Weights of a small image classifier.
Model: 0.97M parameters, 32-pixel images, arch mobilenet_v2, activation relu6, depths [2, 4, 2], widths [40, 80, 160].
Rows from block 2, named by matrix and row number. Rows with one number belong to one channel. Each number is 128 + 32 x the weight over its row's rms, rounded and kept within 0 to 255. All counts start at 0. Numbers have three digits each. After the name is the row's rms in percent of the matrix's.
# convs0: expand pointwise conv (model.blocks.2.convs.0.weight, 240x40x1x1), inputs 0-39
# convs1: depthwise 5x5 conv, stride 2 (model.blocks.2.convs.1.weight, 240x1x5x5, trained with AdamW), a 5x5 kernel
# convs2: project pointwise conv (model.blocks.2.convs.2.weight, 80x240x1x1, transposed), outputs 0-79
convs0.20 106:115095165162121147111127114151151102075152174135171162117144116124203110120150182168154133183143135189103075166104157144
convs0.21 090:124059144160155140148117109157084121131107101176136123128146169147127151139096060169107164105067093182151100126068143097
convs0.22 104:109127178094106129116095143115143176102097144074120100104075168113156107147081094150117178111099125136161117125105046070
convs0.23 096:124134097149191149062098077124088139118115123113135102127177143101141181100156121121143129131136042129161169147124074079
convs0.24 098:129104137161180093141143108183081060105117123100120146154134104130142146121136118142171136099098145151186213100171089091
convs0.25 097:124106131213071119120167134128178123150136130171152159140110108160098055118122152158110118127091101137099180067098130165
convs0.26 098:118122072147103127203106161170136142063144122133126122110085153104080158051117102125125129152106089159112147069126157158
convs0.27 104:120119104126152116158140191068083117200134143101127099076109185156177118143131124113155110171139171085119133157105069136
convs0.28 099:135153103149166157126089140111126104131091162102158112114039121115140110104172138159103096230146142069138103129120119155
convs0.29 099:196093124112147138096172113157163172109124093106099125158081167079103162156084121156144058148156078153141118151094146133
convs0.30 095:095143128042071156148132156070115129129081150144099104097128142069139156119059159107112112096150168140095115085146111126
convs0.31 092:130133134126107115128160134134141124148125126173137171157192117151149103166171179133171127117176118243154099090139149098
convs0.32 095:204125083099134192079127144137130142162178123098130113164133145103140120104139108140125106091121180106179166122082079074
convs0.33 103:178162120143092076152151103117106064103132141156140114116197140130176120167095101136160167147132157075088141116180135078
convs0.34 105:068133093149151154072093114114119169105159104117102112184159141090161104129116103134100086121174097089166186154085107086
convs0.35 112:109195130121077158084104121124110138114171128137068104113177166096129095133102117131089126158151153140156128118093230123
convs0.36 089:089129160130120104079116103161121166110140190130133082112133182106106114088099137059128118103084097109073140142111049121
convs0.37 094:120146134127147175198082102124078178124145150115113129126167114188137096109164116087116076121135185183080098151147143104
convs0.38 093:114071132136151168171093122107147057081099083159165103102126145125141117062072108159130133071117121164131099084139130148
convs0.39 089:120121078133124131183145101103140153050118127121174164108140096144185174122111054121134106118101181120166126161129184136
convs0.40 092:158210128188119043134145101170125086096110118122142121116108122134113108185096100113137122125099195101151145112172113116
convs0.124 097:125114114146166114096136170088192103084127137124181139104140163095142123073104074128116145128094150079161072192131088108
convs0.125 091:143135163153083072168084165118102150151147071073125117100140142096151165123141163113049130136095116127161102181135113176
convs0.126 087:141069083137106145153089083164194142143160107126153152121084116076152165129110121113134160174105094090108137150051100120
convs0.127 114:116155144165110094127113132108143133136121117161130087215081122118156125123165115107127099110108187135140114070053188082
convs0.128 095:133108103123072052102093105118075132136133106078155091139118116156140171154170101084101134076093080128135088157180132133
convs0.129 103:142134112121121127177179128137107155058112134146137132141149108110130129091052112095115088075066098075176144157109174154
convs0.130 101:147135136074117102111129128173139135106054135144175114125138125114044154161138101213105150128144154154172165159101122104
convs0.131 092:136140129113123182135131135194133196145096073093148147140107088054135088159116140107095144131170166102109177121135109076
convs0.132 116:159108090092169148107145167091158114110097099148092114129109154199153053178093129092093135153108124123145189116160162120
convs0.133 123:073109098118147148125151126130156161131143177115106047118158128120133091127161127191165140087096122183210112108114128166
convs0.134 090:160126113106144108179150078115082130134103128079174126118141130178176084124121074125156179131146222118157140105158126153
convs0.135 087:115140083142123127132146118205119138107120117217135155133210148149103146152103141124142089067100124190115134151115120169
convs0.136 125:092148171162116074177089141082093150117172155101131167177176103078085124123170131135157130192147148134100111118096156111
convs0.137 095:147106147132088139028138178129153074107136093148138133087174115126142137090115080169125128107124131142082088093098082160
convs0.138 094:090139145125055163124120158133107160100129150085101144123183139099142078160082129093068122185164183130123123123122187134
convs0.139 119:082062112115127118111072196105102122091117142126098126192109185168115098143113113105128151167152092105152145128145197127
convs0.140 102:189143213143144133110149144093148141141148159098106135155127115103118110117167151142108144232095133088144106094135082099
convs0.141 112:103097122154110128114155147137166137118167096113150145119154113153124158112144043191151123132087096110111189049158143078
convs0.142 089:064154129134148207132158128095133163160091155132149125157153112131105104121119109190129083117165143152104166091165167058
convs0.143 115:106136148068154157168128112139156085167169164123122166050138127140128152157137123142112158133131054136178148119198120089
convs0.144 096:152124176113116143155162173121126085101147068148118138131168077149144107097181199125145107144132135094193105118150179172
convs0.145 100:145138049161167115121163115136180101117131141142095154155175132148167141103080129121169158168156141136211138171107158156
convs0.146 103:111193105114157074130159132085097139163118130170138122102141076126131086068090143132089166111099114134156089198138172104
convs0.147 080:142118105148132115139129138179131144142110153220131183137182221159158130175099130108141146163101105167154102117100119129
convs0.148 094:123141113082145066115156123095076072131147121175156088099120102183129133141143107144171179089128107098160131127162190081
convs0.149 093:081125115116161104114158162138106134178097097115114083166090127158102151151158137150180132163138178185180073083127079117
convs0.150 103:113136069155152138153095128121158106091163162148177055109136122145112117098112169130131071101145156108125159103133220095
convs0.151 077:138156141090097177126130186073101121090115089060133140132057106119170100137123127094129108120070134097121128075153083133
convs0.152 098:143096122100131153174066108126160112079102147133115108150097139110145086146126179094105062143092130109156061182134071108
convs0.153 112:163099055133083132097166151134112119131117168131159100097118107161125158100148174183128153136211093137144111097101101183
convs0.154 132:114108157112124128154103106175082115200157150144128140128154093107096150076126133149119166167177139118201115107124201175
convs0.155 097:164113125073139145102145162163113126189111122133082083134132027098091140082133169089089132114079109131106157122119142116
convs0.156 094:134181100153164124146132134163150111138152088149143189154148169140093117116136073159177108151117115210199130149129159159
convs0.157 110:082167138171079114151147086111168123119175161134137112150144116099106193077173136128127110118150128124088055157080117081
convs0.158 093:078127078129104087180136103171134209112123115073090116128105085138101115163123162118095089114135130169164138162154179106
convs0.159 101:092099129131150117172120087104081118167118116173170092196105087146161146106135105161190121137113137172121121057140078142
convs0.160 098:175101099112213132134106091142171108147092130131148122112147133141091190108197095186129174130091087132149129104137090131
convs0.161 104:126114132106108114114102146089149109127173095120112074119123074111136165134098241150107104130072118196139131154104108133
convs0.162 093:150099155142110136102126109056122127125143168166155082109169172184089160144137137155149115118143040089145070110112114144
convs0.163 098:141079116122076139121142081140203133132139074151132134110122150104196183134129164132154093107147145097093051147110096113
convs0.164 106:113147121113136122144186099145129143106135219114145192127137141138182139174135109145135081084173119132049141122117161090
convs0.165 091:135104126104151125121157086133111155093064149151122078150162213082114133151142115101175097123148091063169156152103153108
convs0.166 092:093063110054119245152115117088094155112096155152127112165135117159119108099127129120142134124142095135132131146104095160
convs0.167 085:138127115085073176123152173092130185148145185141107099149106127061184115123174146135080150170117165112154123123169144155
convs0.168 088:140169084061069115129096164094145104112121058157135123137139124087147112178169126141127116145123136070151091119196154150
convs0.169 101:145129105197131155134148100172154195138160082098111097125145124089140098121152165106135115146090137150050174171182127135
convs0.170 100:070193105077189132136158091162123105157094174138090080145134109158164100158167171129157118116112135161134080101104108139
convs0.171 095:092100134140126103155079114150107145090154155177104187119141143160142127139101149104135085180093124196133133043077114118
convs0.172 108:144149151097092115160194125159114092176155126128151077171161145140098102160195083077096151119149137157146120171172112158
convs0.173 100:124092082142079121130145100142195115076123071078113140152142163101088147126160123133111193142105122128129166063105125182
convs0.174 103:108111119168193088087180085155067097114148141107105126149162106105147118037144107149080102103127109116128165139097114140
convs0.175 111:144123172156127130126118150118189121178160109135117101151132136140188082172196114152119148182104097214111113124092132156
convs0.176 090:088125111117120104118150085121128087137113144127229110197122119212114096102170127100166116143126086139146102128167127110
convs0.177 097:120171054126145140121182117140174112099128129104141163115153101115148090124135133144209108099199137155176122135140197120
convs0.178 088:139082101150073124149192114158169140121160117112193118117113116126125172124139156083114124145154082055151079114078122086
convs0.179 096:095155119118184100110137085148123113063174088148120091135142141132122156171151105144158092118127073102113083225133132149
convs0.180 093:113098149131154151037151123048093076177149122105134150141119167141123099166100131110114160098162136174099122103160105094
convs0.181 103:048134090100130179109154109074097169088130177187102113196135105132124065106119132143080150130130124127136149141131133158
convs0.182 113:157143070120118129124232139115119100147139061128153162176061141119090100133137117151157105157093108126134125092082112134
convs0.183 104:193132111152094096106085109160088082123145142158132124161140083165124174172090091133178176134097131066155123126152101085
convs0.184 107:111132145159096124172153103126173144155136093126209131124125118097100193110151124082130119148139131136128043152078125062
convs1.20 089:098065120081101129108087110106112145136147101125119208147132115156175182139
convs1.21 102:075093129091093111118080078096122087077098096110125081094139153098106119152
convs1.22 085:159133153158180179168173169163143145141154109128084108117097094124114130057
convs1.23 095:132147123082103151179180132090118154194190130083108134174149123096125137125
convs1.24 097:134155161123122154146085077118145074068167166106090156188109126134157104114
convs1.25 101:134112158184150127071078142164161131065080151139175122099100115148147110108
convs1.26 101:092069077096119100078087104130089075100145152098123129140173106125131166149
convs1.27 111:135187150140094149178187154113134141188170138093128156150137102080101102143
convs1.28 108:079134131143115138135128140153157186150166188141169174189174090125131151147
convs1.29 103:128150143183153120081115144168089102075086132172142107073097118148178150117
convs1.30 115:138120094099131122101087089114101077078081093108082077087108121089096111135
convs1.31 108:116102125147135088114124125136136114102184160105124171174182116167200175160
convs1.32 086:132107118156128148144056115153143191140068104098148202143112129091122148137
convs1.33 109:140171178187132144148146098119097073052087111118102155150130129161143152129
convs1.34 096:124105064095136104108149177152127149189164094131172139066125128102082127140
convs1.35 090:110140133120135142069166118133150071198103114124089199088129129123158097139
convs1.36 113:118120057083115133080072083108109109086109113105075102117105107110094107115
convs1.37 104:115093077081129145134121082095160163164127069135183156149078125138154127094
convs1.38 100:126084116106111105143144132124146128156165146162173221174171155144167152137
convs1.39 112:127113113076140100099082101111102112085103080117091081081115133080080094128
convs1.40 094:121090102109131132189212188130145124094085113111093084115116118136158138144
convs1.124 106:130128111088105145158145139099117170206165133148196182146152104145127168118
convs1.125 115:103097088116110082070077074115089087092082097134117110138130150154154147145
convs1.126 102:131128116124125122095111107135089093090112114079065079096142101049101120162
convs1.127 092:140104149123118156121116158099116178044181123083190088117156129125147110131
convs1.128 110:081130157148113089140183191149135179194166148161168151127129148143121124133
convs1.129 100:172154171153143146148183176166150168200182135135152146131120138143129160136
convs1.130 096:087094137146173111141100147145093066140144183109084135161188092107144136157
convs1.131 096:145158154143118155153148104079149147110058106125113067066132105087109139169
convs1.132 096:145144133119118146100074104132071117165193137164191143081108136089091135139
convs1.133 087:160154156108105183182129092108177164135072082122166124087088122112129114113
convs1.134 103:122107125152130125094048056139143158140101107137183187175122127117118144131
convs1.135 117:082118115106127121156135154112144167193183135147167203165139118156157160115
convs1.136 108:106133147122169122162099152075172078093165159103137200081117129127095134137
convs1.137 094:099105070100153128108104074113156148127099113179178164123092142157186143101
convs1.138 100:127136107123123122160119120124100199136059160083210149084123110142144114123
convs1.139 099:102155149108106178122073093145097073122178160118148199126093132138095129145
convs1.140 105:101072093094123109117134057115105157172120106153163151154142155170170174137
convs1.141 094:151131128115107130163136099101164168097087111189151138076086158162123077080
convs1.142 098:119085120154150112066115173144108076134182153091079141180155111114151153133
convs1.143 086:167068168124121131115185061160093175089135118120153084173128138128132135119
convs1.144 110:154112115112144110098083112139078104063080115099095065092108120091101102128
convs1.145 102:132162148150129148142167135104152121117114079104103063062093094088079095119
convs1.146 098:160135115170179184139101145159143150167050123144159139107094138156151089107
convs1.147 105:163150129135163136118131112149140083073114118111099035083115132103080096144
convs1.148 098:147198153089101181170159134109165155123086100129111084094102123109097092118
convs1.149 102:123113114139100125140150103112140191170083081150194139067092148154126093112
convs1.150 091:101100077093126091073089080092100112122074099101132102101094087137155138133
convs1.151 113:147145153146144141163144145151144135105122128114087083076104093054064083111
convs1.152 101:157186113096105166141145100098150168103089097192158143089086158140109096123
convs1.153 102:122137136108091112179130102121156185153100070144147188123081148175148105091
convs1.154 101:181169163177113194145171159131153104117128131145093084111123106106119098076
convs1.155 101:121153145159110138190178171133167196190150155167144152153153135120138123132
convs1.156 111:140140147145148146101079129176111092102116122114079076086113084067098083113
convs1.157 101:128159156131130136121084089095088051096129133125164202166155148157124124112
convs1.158 120:117170118091112148157160151115166199209161105140149169151119100120152142124
convs1.159 090:127105145144126149067142169094172052136182089151088116173106123125131143118
convs1.160 086:114112146130118143106169142131128087223080111073122170081117108160137110124
convs1.161 102:090084096123092084126157135126119160181166121131179184180111155149168125113
convs1.162 092:155109093138141170149065103140172168074073138148180119086123128155123105116
convs1.163 105:123115059124155103105109155156096102160170167108150182171129113155177129084
convs1.164 097:122085080079093105106123126143149148165139120153167197173170128157160131168
convs1.165 089:105087111104137132137121073077157170156116077162168198150103127135157148105
convs1.166 108:136124102103140111071119152142133205197164129149125066081109114108137135127
convs1.167 118:116129124118135118101074110121111083068086130110058080078110109100086112119
convs1.168 099:119104095130122113095081088121094087087090095084101088074097115108093089123
convs1.169 092:104140152151157089145167160166074143137160159081077174145144086099122162152
convs1.170 099:154136112085145143162138075101110195171101068111170150129082105133157138112
convs1.171 105:168122122130104136150106082109170131090052084146119096085079159120079123125
convs1.172 103:115079104141103105087111070122112087076115093099090081103093124087095104118
convs1.173 106:128129161150153125187184176140116196193161134156159168123127123134121104113
convs1.174 105:131110098108097107102127132155144190203182135153161173128150110114075097123
convs1.175 084:111087084067120103106099061129090115106098103102110087126139120084109129180
convs1.176 095:116123155143111136071098180158154120046087157130182137079123111144147131118
convs1.177 099:083094110085066082104087118101125135144133108177135140166171169150159158151
convs1.178 090:105106148159118115171189134102148174149074111144144056095148127089095139152
convs1.179 088:129179188144073109177178178110100129166142113079099114118103137105111128112
convs1.180 100:104129111115100096102107085107078111083095108105098069089090108082112091097
convs1.181 096:129102109151127096134211140122141184131057115145130061125154123093135152122
convs1.182 100:091112118132137122073109139131140139054099132191173126106085125178178136116
convs1.183 101:124138112106130126080083134130136105147200155120158214170108142148133098090
convs1.184 107:127131100107131116056115157136126153204184140145168153091088137115080116138
convs2.20 085:126107111101117100112043140097118127171163089148141105121105132139141104145120132166114128151140111168105162121223139110142154170123081026087156098107160111066108128184140073167095141093121093170138108127118133099158158132137114104054137134
convs2.21 103:128143105168136098131144198151102134147158084123071149147113198077110169125149172128116099132166167134112103127120163141025162067193122143090125146105099100113184142122126096102160131066133182151090178139132092159140121132162117154138127144
convs2.22 058:129146170142156121129053136074126064178146133108080159114156050131114168135105155096131142043135158178130132089105101110152138077110133119104143113162173118138095147155150113224150161153093109153146111084154106157146112140165124105154091109
convs2.23 101:128125157123134149103152089111109167154148126153151124118155116099144138100143130132123123162113090085201117152128165119088165150117155172056181153161162108120142130115084078124100091141091130172130144050123131054152161140114131186117166021
convs2.24 077:102115184101150156088128125166102105208082148096161200118179141198108144133159167108100054144111097133103148092133117094093125079155120151185095143104145129166174099169161185156128111138184140141079101111084112143138130124102141124131134145
convs2.25 083:111097139136099199109069101120163150184122181139110085101163165158151144141117127160139097145122129128168132128096089158130120162157108192136173165170168141189085173124111145156148142127116124168112145072056170196106160134178116105162096107
convs2.26 085:157139080084157148112086136184070099117097114099108054122181102094133140135132108122151164136171161111133128126157125138106145136056139147128080131048075151118092077110134103124128127223105171116171157125105182103125156112148146116100094095
convs2.27 093:130157121175136147095136144121144111139182069133089116106183125106187173117169077141113174087123114188058098140137093165148117110181157155160163137128177062067125091070132115105162104145153161099145117154129093139136135187105098154122098105
convs2.28 123:131109092146157135104102121173151093163182118147123140078122085069163160101124142118139146180140153065122138187158070137058085141098100124137149102123169101053193121069116136131143125126171133135114134148125116146113129163124090152211122179
convs2.29 076:122118101096091184181178112133213135128108127128105144086100105121178109078083201166075133166178129089203109119109116106107100132149126110105102164115136172105159089148100073139136134152111140141151089089152149135154064144160171102131151124
convs2.30 106:094065118132094108063156115060109095113148133134095171097103086128156101126093137114127200165172132181177089075154180128147136137125089096076102048093102125159096095124167130151141137158123135138161136165101165106119091101106132117177138157
convs2.31 124:108082118173098107158176169140071151104176196135154115110164113079159128131151173150162177108148138100117109114216126106116108137140143135133091122103158150127109110146111180189100159069166123107130163096099089127111187166101084128145088076
convs2.32 095:151161108118015150144118096116169098151125146151115140147166128123145065083101102127122154161194151122155117152123107128120083167125117192109162187195123085130101146150137134138085068101076140120123104115094150131137137132121100166133042140
convs2.33 089:155142101063127117199144138106110139137094106139104189078093134178133142131113119140098168086161137116109139133181119072132158100141142104139060103133120090134119100163124125093095077128174153101110093195117167093174143076096209121178143125
convs2.34 073:161091152074144126151103178140142144163132157192148204153189110149109056140134173156131100170142109095168109108133136097050113133115123146142136172085139111119085098135108079095098047154083148116109120113133125073107093163147106122160120141
convs2.35 080:121145136092156142117104160191130157164099074084163107141167145125115148130190155078168112085167140151142110127100115118141121149103119149184111094123160135092124168196114077164057091186135153122071147156093126108136116156110191085185152149
convs2.36 137:137103127094098163083108104176175079107113111227160114115117134094129122130173132101147159169153129093169092097201162141116172140164150113153150153116138210147133099125150155086127133096131175096090091085105103120093084132136174092172124110
convs2.37 089:094120042125141143147053152133084123115110132123141102144090134098151145161100079171138140103116096166098125141125102146067123186120138126119147178123070116130101140114174089157148150145099142155165050173089092158095121117077154138041139142
convs2.38 129:132110154106134104148079079136168140147135162130099145108080114140163136102123126073179169097108119134070158157121109162174173067109153105146076110137144170025136122129126140159158109098123068152173148097117124103062069161160166148139117104
convs2.39 144:202134143161117087078116151117100147111127142232085132124120113162136158115148096106091122125112167151111109227134101080078141138085104145054160113114123131148204087115089085112147129141116112138103104098153110080126101152101137151122103141
convs2.40 096:156148092075136147196119120118091124154139149161119146115085139185114126137154136152120140083121173122090108107178103059095152119150156109157098104094088079112123117163124132101081032162115139110044130168122154088155149088112161107156085163
convs2.124 118:131141166079094095136115164069137082170136160080136102143081122115151154132092112063135182175076172106105136166141100121158166086094078118101145068112100135078128082089139112200158099067136114082138149128120118175106131151121120096138152101
convs2.125 109:082123107098118119166122161096153143152127070137136122149101090127156172072144142138157057158118138144122167120135109113058123118131129103122099104144053151048129128163130069164098134113126179111145090103152140092101070050054144124119103134
convs2.126 093:142153091138184180106099109131106090221185124158101077160087136135116108147085098135148137112113146139130092180146103147133123171077189044096148120147129169149129095131152094139089166137133186144135125144167118085102085136113182173115115144
convs2.127 091:134103156092070080138171132128114180186128090119119106129104127098137141093059114085166178162188081155186118155172151118146097110114150157092145170134077132167138179221162082112132127156127117125088156142143100131098147139102079142128126144
convs2.128 108:125116107150072132138166093116148055115124113162103176141123133110144157186085142112081104114154085139106134106161148137081212134128156151148140099183092149148094108122070129142097102156139114103166154156077032078094159154118176103114127136
convs2.129 147:095142067120138150159106104087081118128187075073130159095109099182152101168127147120121122065125106111135139151079109140128122135106120123146043158082121187165167158124137120096233101079136135097098137112167161105122136156103113141156161132
convs2.130 092:072106083156186159148107136165163184158175140152150150135105183103087142147152069101141081094104139160193073149136084156063133100122166076046137144119144119180138115146135149148139157177086120090116136135111149148108122138170132140148099128
convs2.131 076:107123097132110123133069148126119064133101211066122143167141086096071068122189091109159098106093150113132138156066155097141088094105123043115150141079147146142100109151115146172113110141159125158132088131131092135148093150162161157079134149
convs2.132 080:142075158163106150138169123112145073127149130065145135114146112156056142118086106098173125110099115099099101185106152105128164177100172127114119130081091133129171102148174171084117107144101043173075096090138119152127192110119088148139081146
convs2.133 083:131136177124143104117074117133104074102140135102180127090177164115133149080080145133115112172121127122132077133117082093140123107122176128106179143141141155176145131056146149154169185138106140086137162110103085077135143055192081141180174153
convs2.134 097:134161106089164145168110120101149129193035141140111110080098101163117217070102142150115154127195078123116097125154162143105104156200112114128123098134143090132153128123115132132134088109182112106182099149096164159166100119104120149075161121
convs2.135 156:128203081092144140106116081116099149121134113123097133198136115147149118101122159138138130164151068140104080143115153097083151108064083154088074103124147161096171140078083154149071192113125151162112121101117079123189136110108092099189130125
convs2.136 059:101068156178103114088187127121146137145171107108169085118138134114125116156090112085135145169128127135122091157096166148119119101051145135098157155099069151145117143171231157142127153138094092160063136107161088171066139096150164120120132155
convs2.137 106:115144162158124147110117108113145179137172110128138171134078126103078092100082084189055135147146070161177094108166075129193133149078100121102138111147159133091113127160109158088169067057123121096144167141095141115101153168150145143119130166
convs2.138 095:087191134144167169110079103142119091121092133119169119143139168129147145133210173084101080094169130109153170136068117125155150158090126146134137142118143157091116160105138111142023147119159105104066117113159120126118079188090164150164124133
convs2.139 066:131084156146103114112123152122169111140138154072150157143166087171057195125105102100180140119120109076115123164113196095125135167114131135120136099084099131120172075150165157068132136167131096149103034084121123160132153128148081160101085147
convs2.140 126:104196105147092142109115143080111140163160105118145161150125091144122087159093093187143135154169094155081151124101198120165130139150104085103174110112106117121104173113085143212135174155195124098093083105136139120148176162156149064148155130
convs2.141 098:121139156176142112127136180132144170101151141139139119162077122141123164112151181100112090151057103122142111125107130077200160169179147097062163157154159109130136142109070169115158124091096065144070124125081166148098127107180144109154069107
convs2.142 095:093148130145117142133050154080133145091135135110114171198152184139109121106154154103109097094098141139114092135103084162132158157176135106127118162052145146172085132119128205142121142124056085184136113143127098147149121162102209155108110166
convs2.143 080:155065111071120143136178141133120199175137095129095100171100115110123180123066112093178162175206108138141132114162156125145084087091115130106146143117141119139126164156161056131116130164104115083085169157163072099112156100143087124107097139
convs2.144 119:135148168168124151162124122120151206129101187097143112139163150108078115133090190091138148146127226129090082111124073124123087094117132171143080074129150150155107120126134109160125199126115132167111074135137152092083131128073078096151112129
convs2.145 081:176140211122141151170150122092116155108186198138135195141176147141127144095134097144129123188107142136103139156170066126124112109145181155153124151151075110093158153141094128053149151126152119084107177176140099097178121115140115082155160107
convs2.146 078:139183105153124166141139082126123097170160155115138111158131196136134119134096058083124147220169137055104111147116154177155139134072194129060084134097096151110142117134109132143144098085098122078123113132142122111119130095175093106084123164
convs2.147 147:187141168160114088121143162128178215136153055173166108091117183126104165127135182135156084097118159136112103165121176190157078100102205123168119166158133111122111117141149092133142105132172120103104141086108120142104147102171153125111089128
convs2.148 088:090168121131115136152175093114123088089119166155068202112140143070158134095101076070085124091102120165130176189134154098096189075151120123193112139122096151105110109166137113120117109132201137148166100126141116098104135090142188121136117101
convs2.149 081:072146113153131096096143147111102148123149170132187143102126154132178124105116130153103158073103145181092147165119141153071132154170117168101103061101097044128118106135173162116158102131132155135161098096076126165093193174135087161165170166
convs2.150 124:145111126105097082122154151140110096105125134147085092100107132206156193095184131149098124129073131186186124128095126113120030169089153157076159137100123102143142070116113100162104164131129137099134164118150165095170104152126157130062146144
convs2.151 102:064087093109129087123068102138151134143095188108105137144144120112136103149145112068123230117153165149155157149169130098130125132096077126174125133116118143195125082146139153181165152164096120152085064131124153069163149154126111111078111101
convs2.152 094:122119105142133147122051159132067145070109099132116069172125171102138163112095121125085151123108154063143058161137141096124170143100186137128099161125111120135131123076136116096192171190162109076157091095125164138152153102181108138148087155
convs2.153 093:095128128180119125105092155087190131085155112089128181174132180124123157126136122099052119168139118175107131126119141112152188170162088071117156091129188092132086154113120173104134149159096094103102155134088178130157091097112144187156086162
convs2.154 086:150106168118157150108091183095150097163112166127135131127119098107129175114100170113137121163122152171089145219111117119088107133092128206099124132211127144080139163164052092118181159149123118087084087102117113101081115150135171143128128150
convs2.155 109:175182114098142127108128099168158079114139191155122076191114128107123088174098109094161103118106151202082198162170118103175146118131150158085108143117122122090152131151129135167170145116148172093073150151095183120138192114121126117119170109
convs2.156 095:154098151162060142136176150059078155137118190102114190078139162112103138189168105128147118144113091129143102156189093144086162094115149110130103166167076135068179158123080104106126151143143133127130184120144147151138117116152101072166109105
convs2.157 091:132100139100148173176143136135187094147094140095108154086118110182053193123082115114186106108104122122122100139203167111129116185143152102136094085063103128085177098130130156087117098120131088146138059131102134124179149137118092159124133166
convs2.158 129:149090087131098102096154100119134071127154105079103134163094132073105116089139086123074158074140147196141087114156133135179113106122093126159107092137125158136125133126142077185106114116112053084156059135045089152134158137080122139149129097
convs2.159 104:100192161114107063091120142179074161167084099114178148114148152138149112083163149109125166078087157150150122160125131113121162146131213143152137100120117153122141149175122096111117114145191097165133108145054145143096128167109125145203178143
convs2.160 067:063155133110125184103130113160137128074103122124140090162152105125141187101176142067136105108128136096129144096129117161103157157082106112131143146121158123087114146124088091101043174141182063082080141081190135078137121170136162158158167119
convs2.161 113:137122120131146095110076159134189078120121112179142091137143159147118102115113110113149144113086081144172101094137143082114105089144075146091130075150172112136178160090088137126098158137172105180058119076105133125118189075157150088150111051
convs2.162 076:104153109131112119130102076078154121071158168146152150139078209097178127139095158111092065106088137096095159119142127124111177155139128089086166154164119101140113163116182127099058178076107101127160171126102146136161110158079153179101121130
convs2.163 087:114128081126121183131136173120148146141123165152159166169136126180123129131149153199159144157170125134157152075170094104133095091176113078103112093178132166121098087147155158095116157128151115199175172162101161158132138124233121131092117149
convs2.164 108:106189107149133165158069153124094097143120103141158164154137143094126118167124123172183160128181179154110101066114133073130094133083144076120148117091117136087131126176095047178142205155129171178101159162095134135124147126139105137100133089
convs2.165 102:197131141087120177163138076134082137113117140066129140128102130070184077094147118132125160176144144094170118100039169104146145162108125123080105110150124111122108133069157128131101091114157121141129100106136149094176130164051145111082177097
convs2.166 084:160116091115098170142137157158138124128151191083125123154111147172103121143155085136160145098132149157086113099180116123096094165109174095176163121139102103090102121068084118103092055151105153107064105126120157080143195124153124139165051171
convs2.167 109:093095120121121114059167164078134155135132117134125175091148075082094039082126118130139200112147120162168129124129160106133155163088141145119121139089164089155130098174131177115177111135173184149128104168112172127110049124096122169103125129
convs2.168 126:137168113109134084149146137125191126084131140150131083128147157096149180129074107176112107133115171107085157155129076135104131046159164122182088110063099114128087151111198061132108149115139128131079100132110184139157087136085097112081122155
convs2.169 092:080130114140091138140165110059179121102141156090080113147198149137169127128117170102084153087183087150112085143100094081095119111169105088119112125104148139106204102066090093149169111167109098086109135130129134194137128139147194121130121114
convs2.170 085:071161159112109127078081136095086114123087158144173077110145169142160111080123145139076149120092171118121106156101094083080163175136147139113139141134143090152116133058166116169159122083195085132187117150082162153082123142181090117119153133
convs2.171 086:179141137152168118113142169141099088130126064126095092123119215152097110104110151100132144108143108081087111127150182139118126092122222138138076142160124097109142117166190121148147126154116152059054111146078139091140158123151163089110099157
convs2.172 095:127100076191113087166184128152139169114118188089140138125151100164102049123130165086153142175130133086076133146129118115087155153143098122157200116131116137140140203083090134159118198132129127168134060167121124130118132125113162111144168168
convs2.173 134:110193098075125172122150151142088128126160165163185142117130143112126078138132072145100143130165140184081090154134153162150145130170124135156075116137130142102156048124175130136137144151078082076099179118141126099099137154138056158095093189
convs2.174 100:156088096064177159157118127166127146106126174146141129110198147194087135137153166120149125192139133125161159123109123090106216163140158159144167114180112127191185097133126082128160157137097129150119096116108157070128165137114127129184114087
convs2.175 084:137099086129110119132182112146104140127093119120136136165114138166070100164131100071099150149084040130139130131142103127093129139106144138080127112146102131167169150148131109191135088145081103171142081231176122122173090076146122125103061121
convs2.176 094:105178127120090131133117059136132147194088123122150156108158140139173167138150139136044084121156127140148119150098097091105123110154098198162107158172143135124189156209141151193091087097154163122088165129109157158134120154090143147123078111
convs2.177 097:103136130076148070142083161107079084135135095168119103139117115114189198066135140148192150084131118129157131076103116135163122085119133110165141053135120076119136089186143126176089110100103137145138134067144168079091141118092138120088107148
convs2.178 091:117142121135120164137153186117179099136127164147110180140163096189092140106066159167146138115154116098144129121134108151106087103122034105092123146144153081149128121086159118058138121107171128125198073105077139154130110152145060146083140174
convs2.179 078:146190083133136166138185098073187088079118145163119142161100133059130140070127138101116093114080135055139141174167116140132171147134133113171115155117128159149164118141137103124107161091189098088171143126097125085131194105087156136155174124
convs2.180 122:130134081127156080137164091080100122131091186150090181165085138125106087073147197107148106163079100151178129094122139090186115107164140124152128130138146127092158139128116055140137080113154147113130192103137133099138084162202092129143107088
convs2.181 083:151126126089074144126153198166160086145171172120130176182163119187105091154116118143196129148136120076099131108126085117087115144089115142150122126129123117133088088135145144088070074178100133123064104098126094113152133111176119154145051170
convs2.182 084:122141141120101145169176126121197131138130195135134102155154137141166118035075133148140143134123201147136123101099170123077095129157062144097133091160134075095130148198132135175165121104109133104168145129116171197131144181137113155089107120
convs2.183 075:107145117105144175126137120156166135117138114081136198162090104184101154138121106178090128094131137115151126107146044095113151083106092116157106130156151150135143068123175134141083072120157121035092095161123091088148178155146176135163085130
convs2.184 090:132106123104146162156146176124167077165086175092140176107156108205057185106074121139191143152128108098099109113132160106141090142141067124136080095076124113138139117136134155080147101119150114128153075104068126146156123145146056145095153148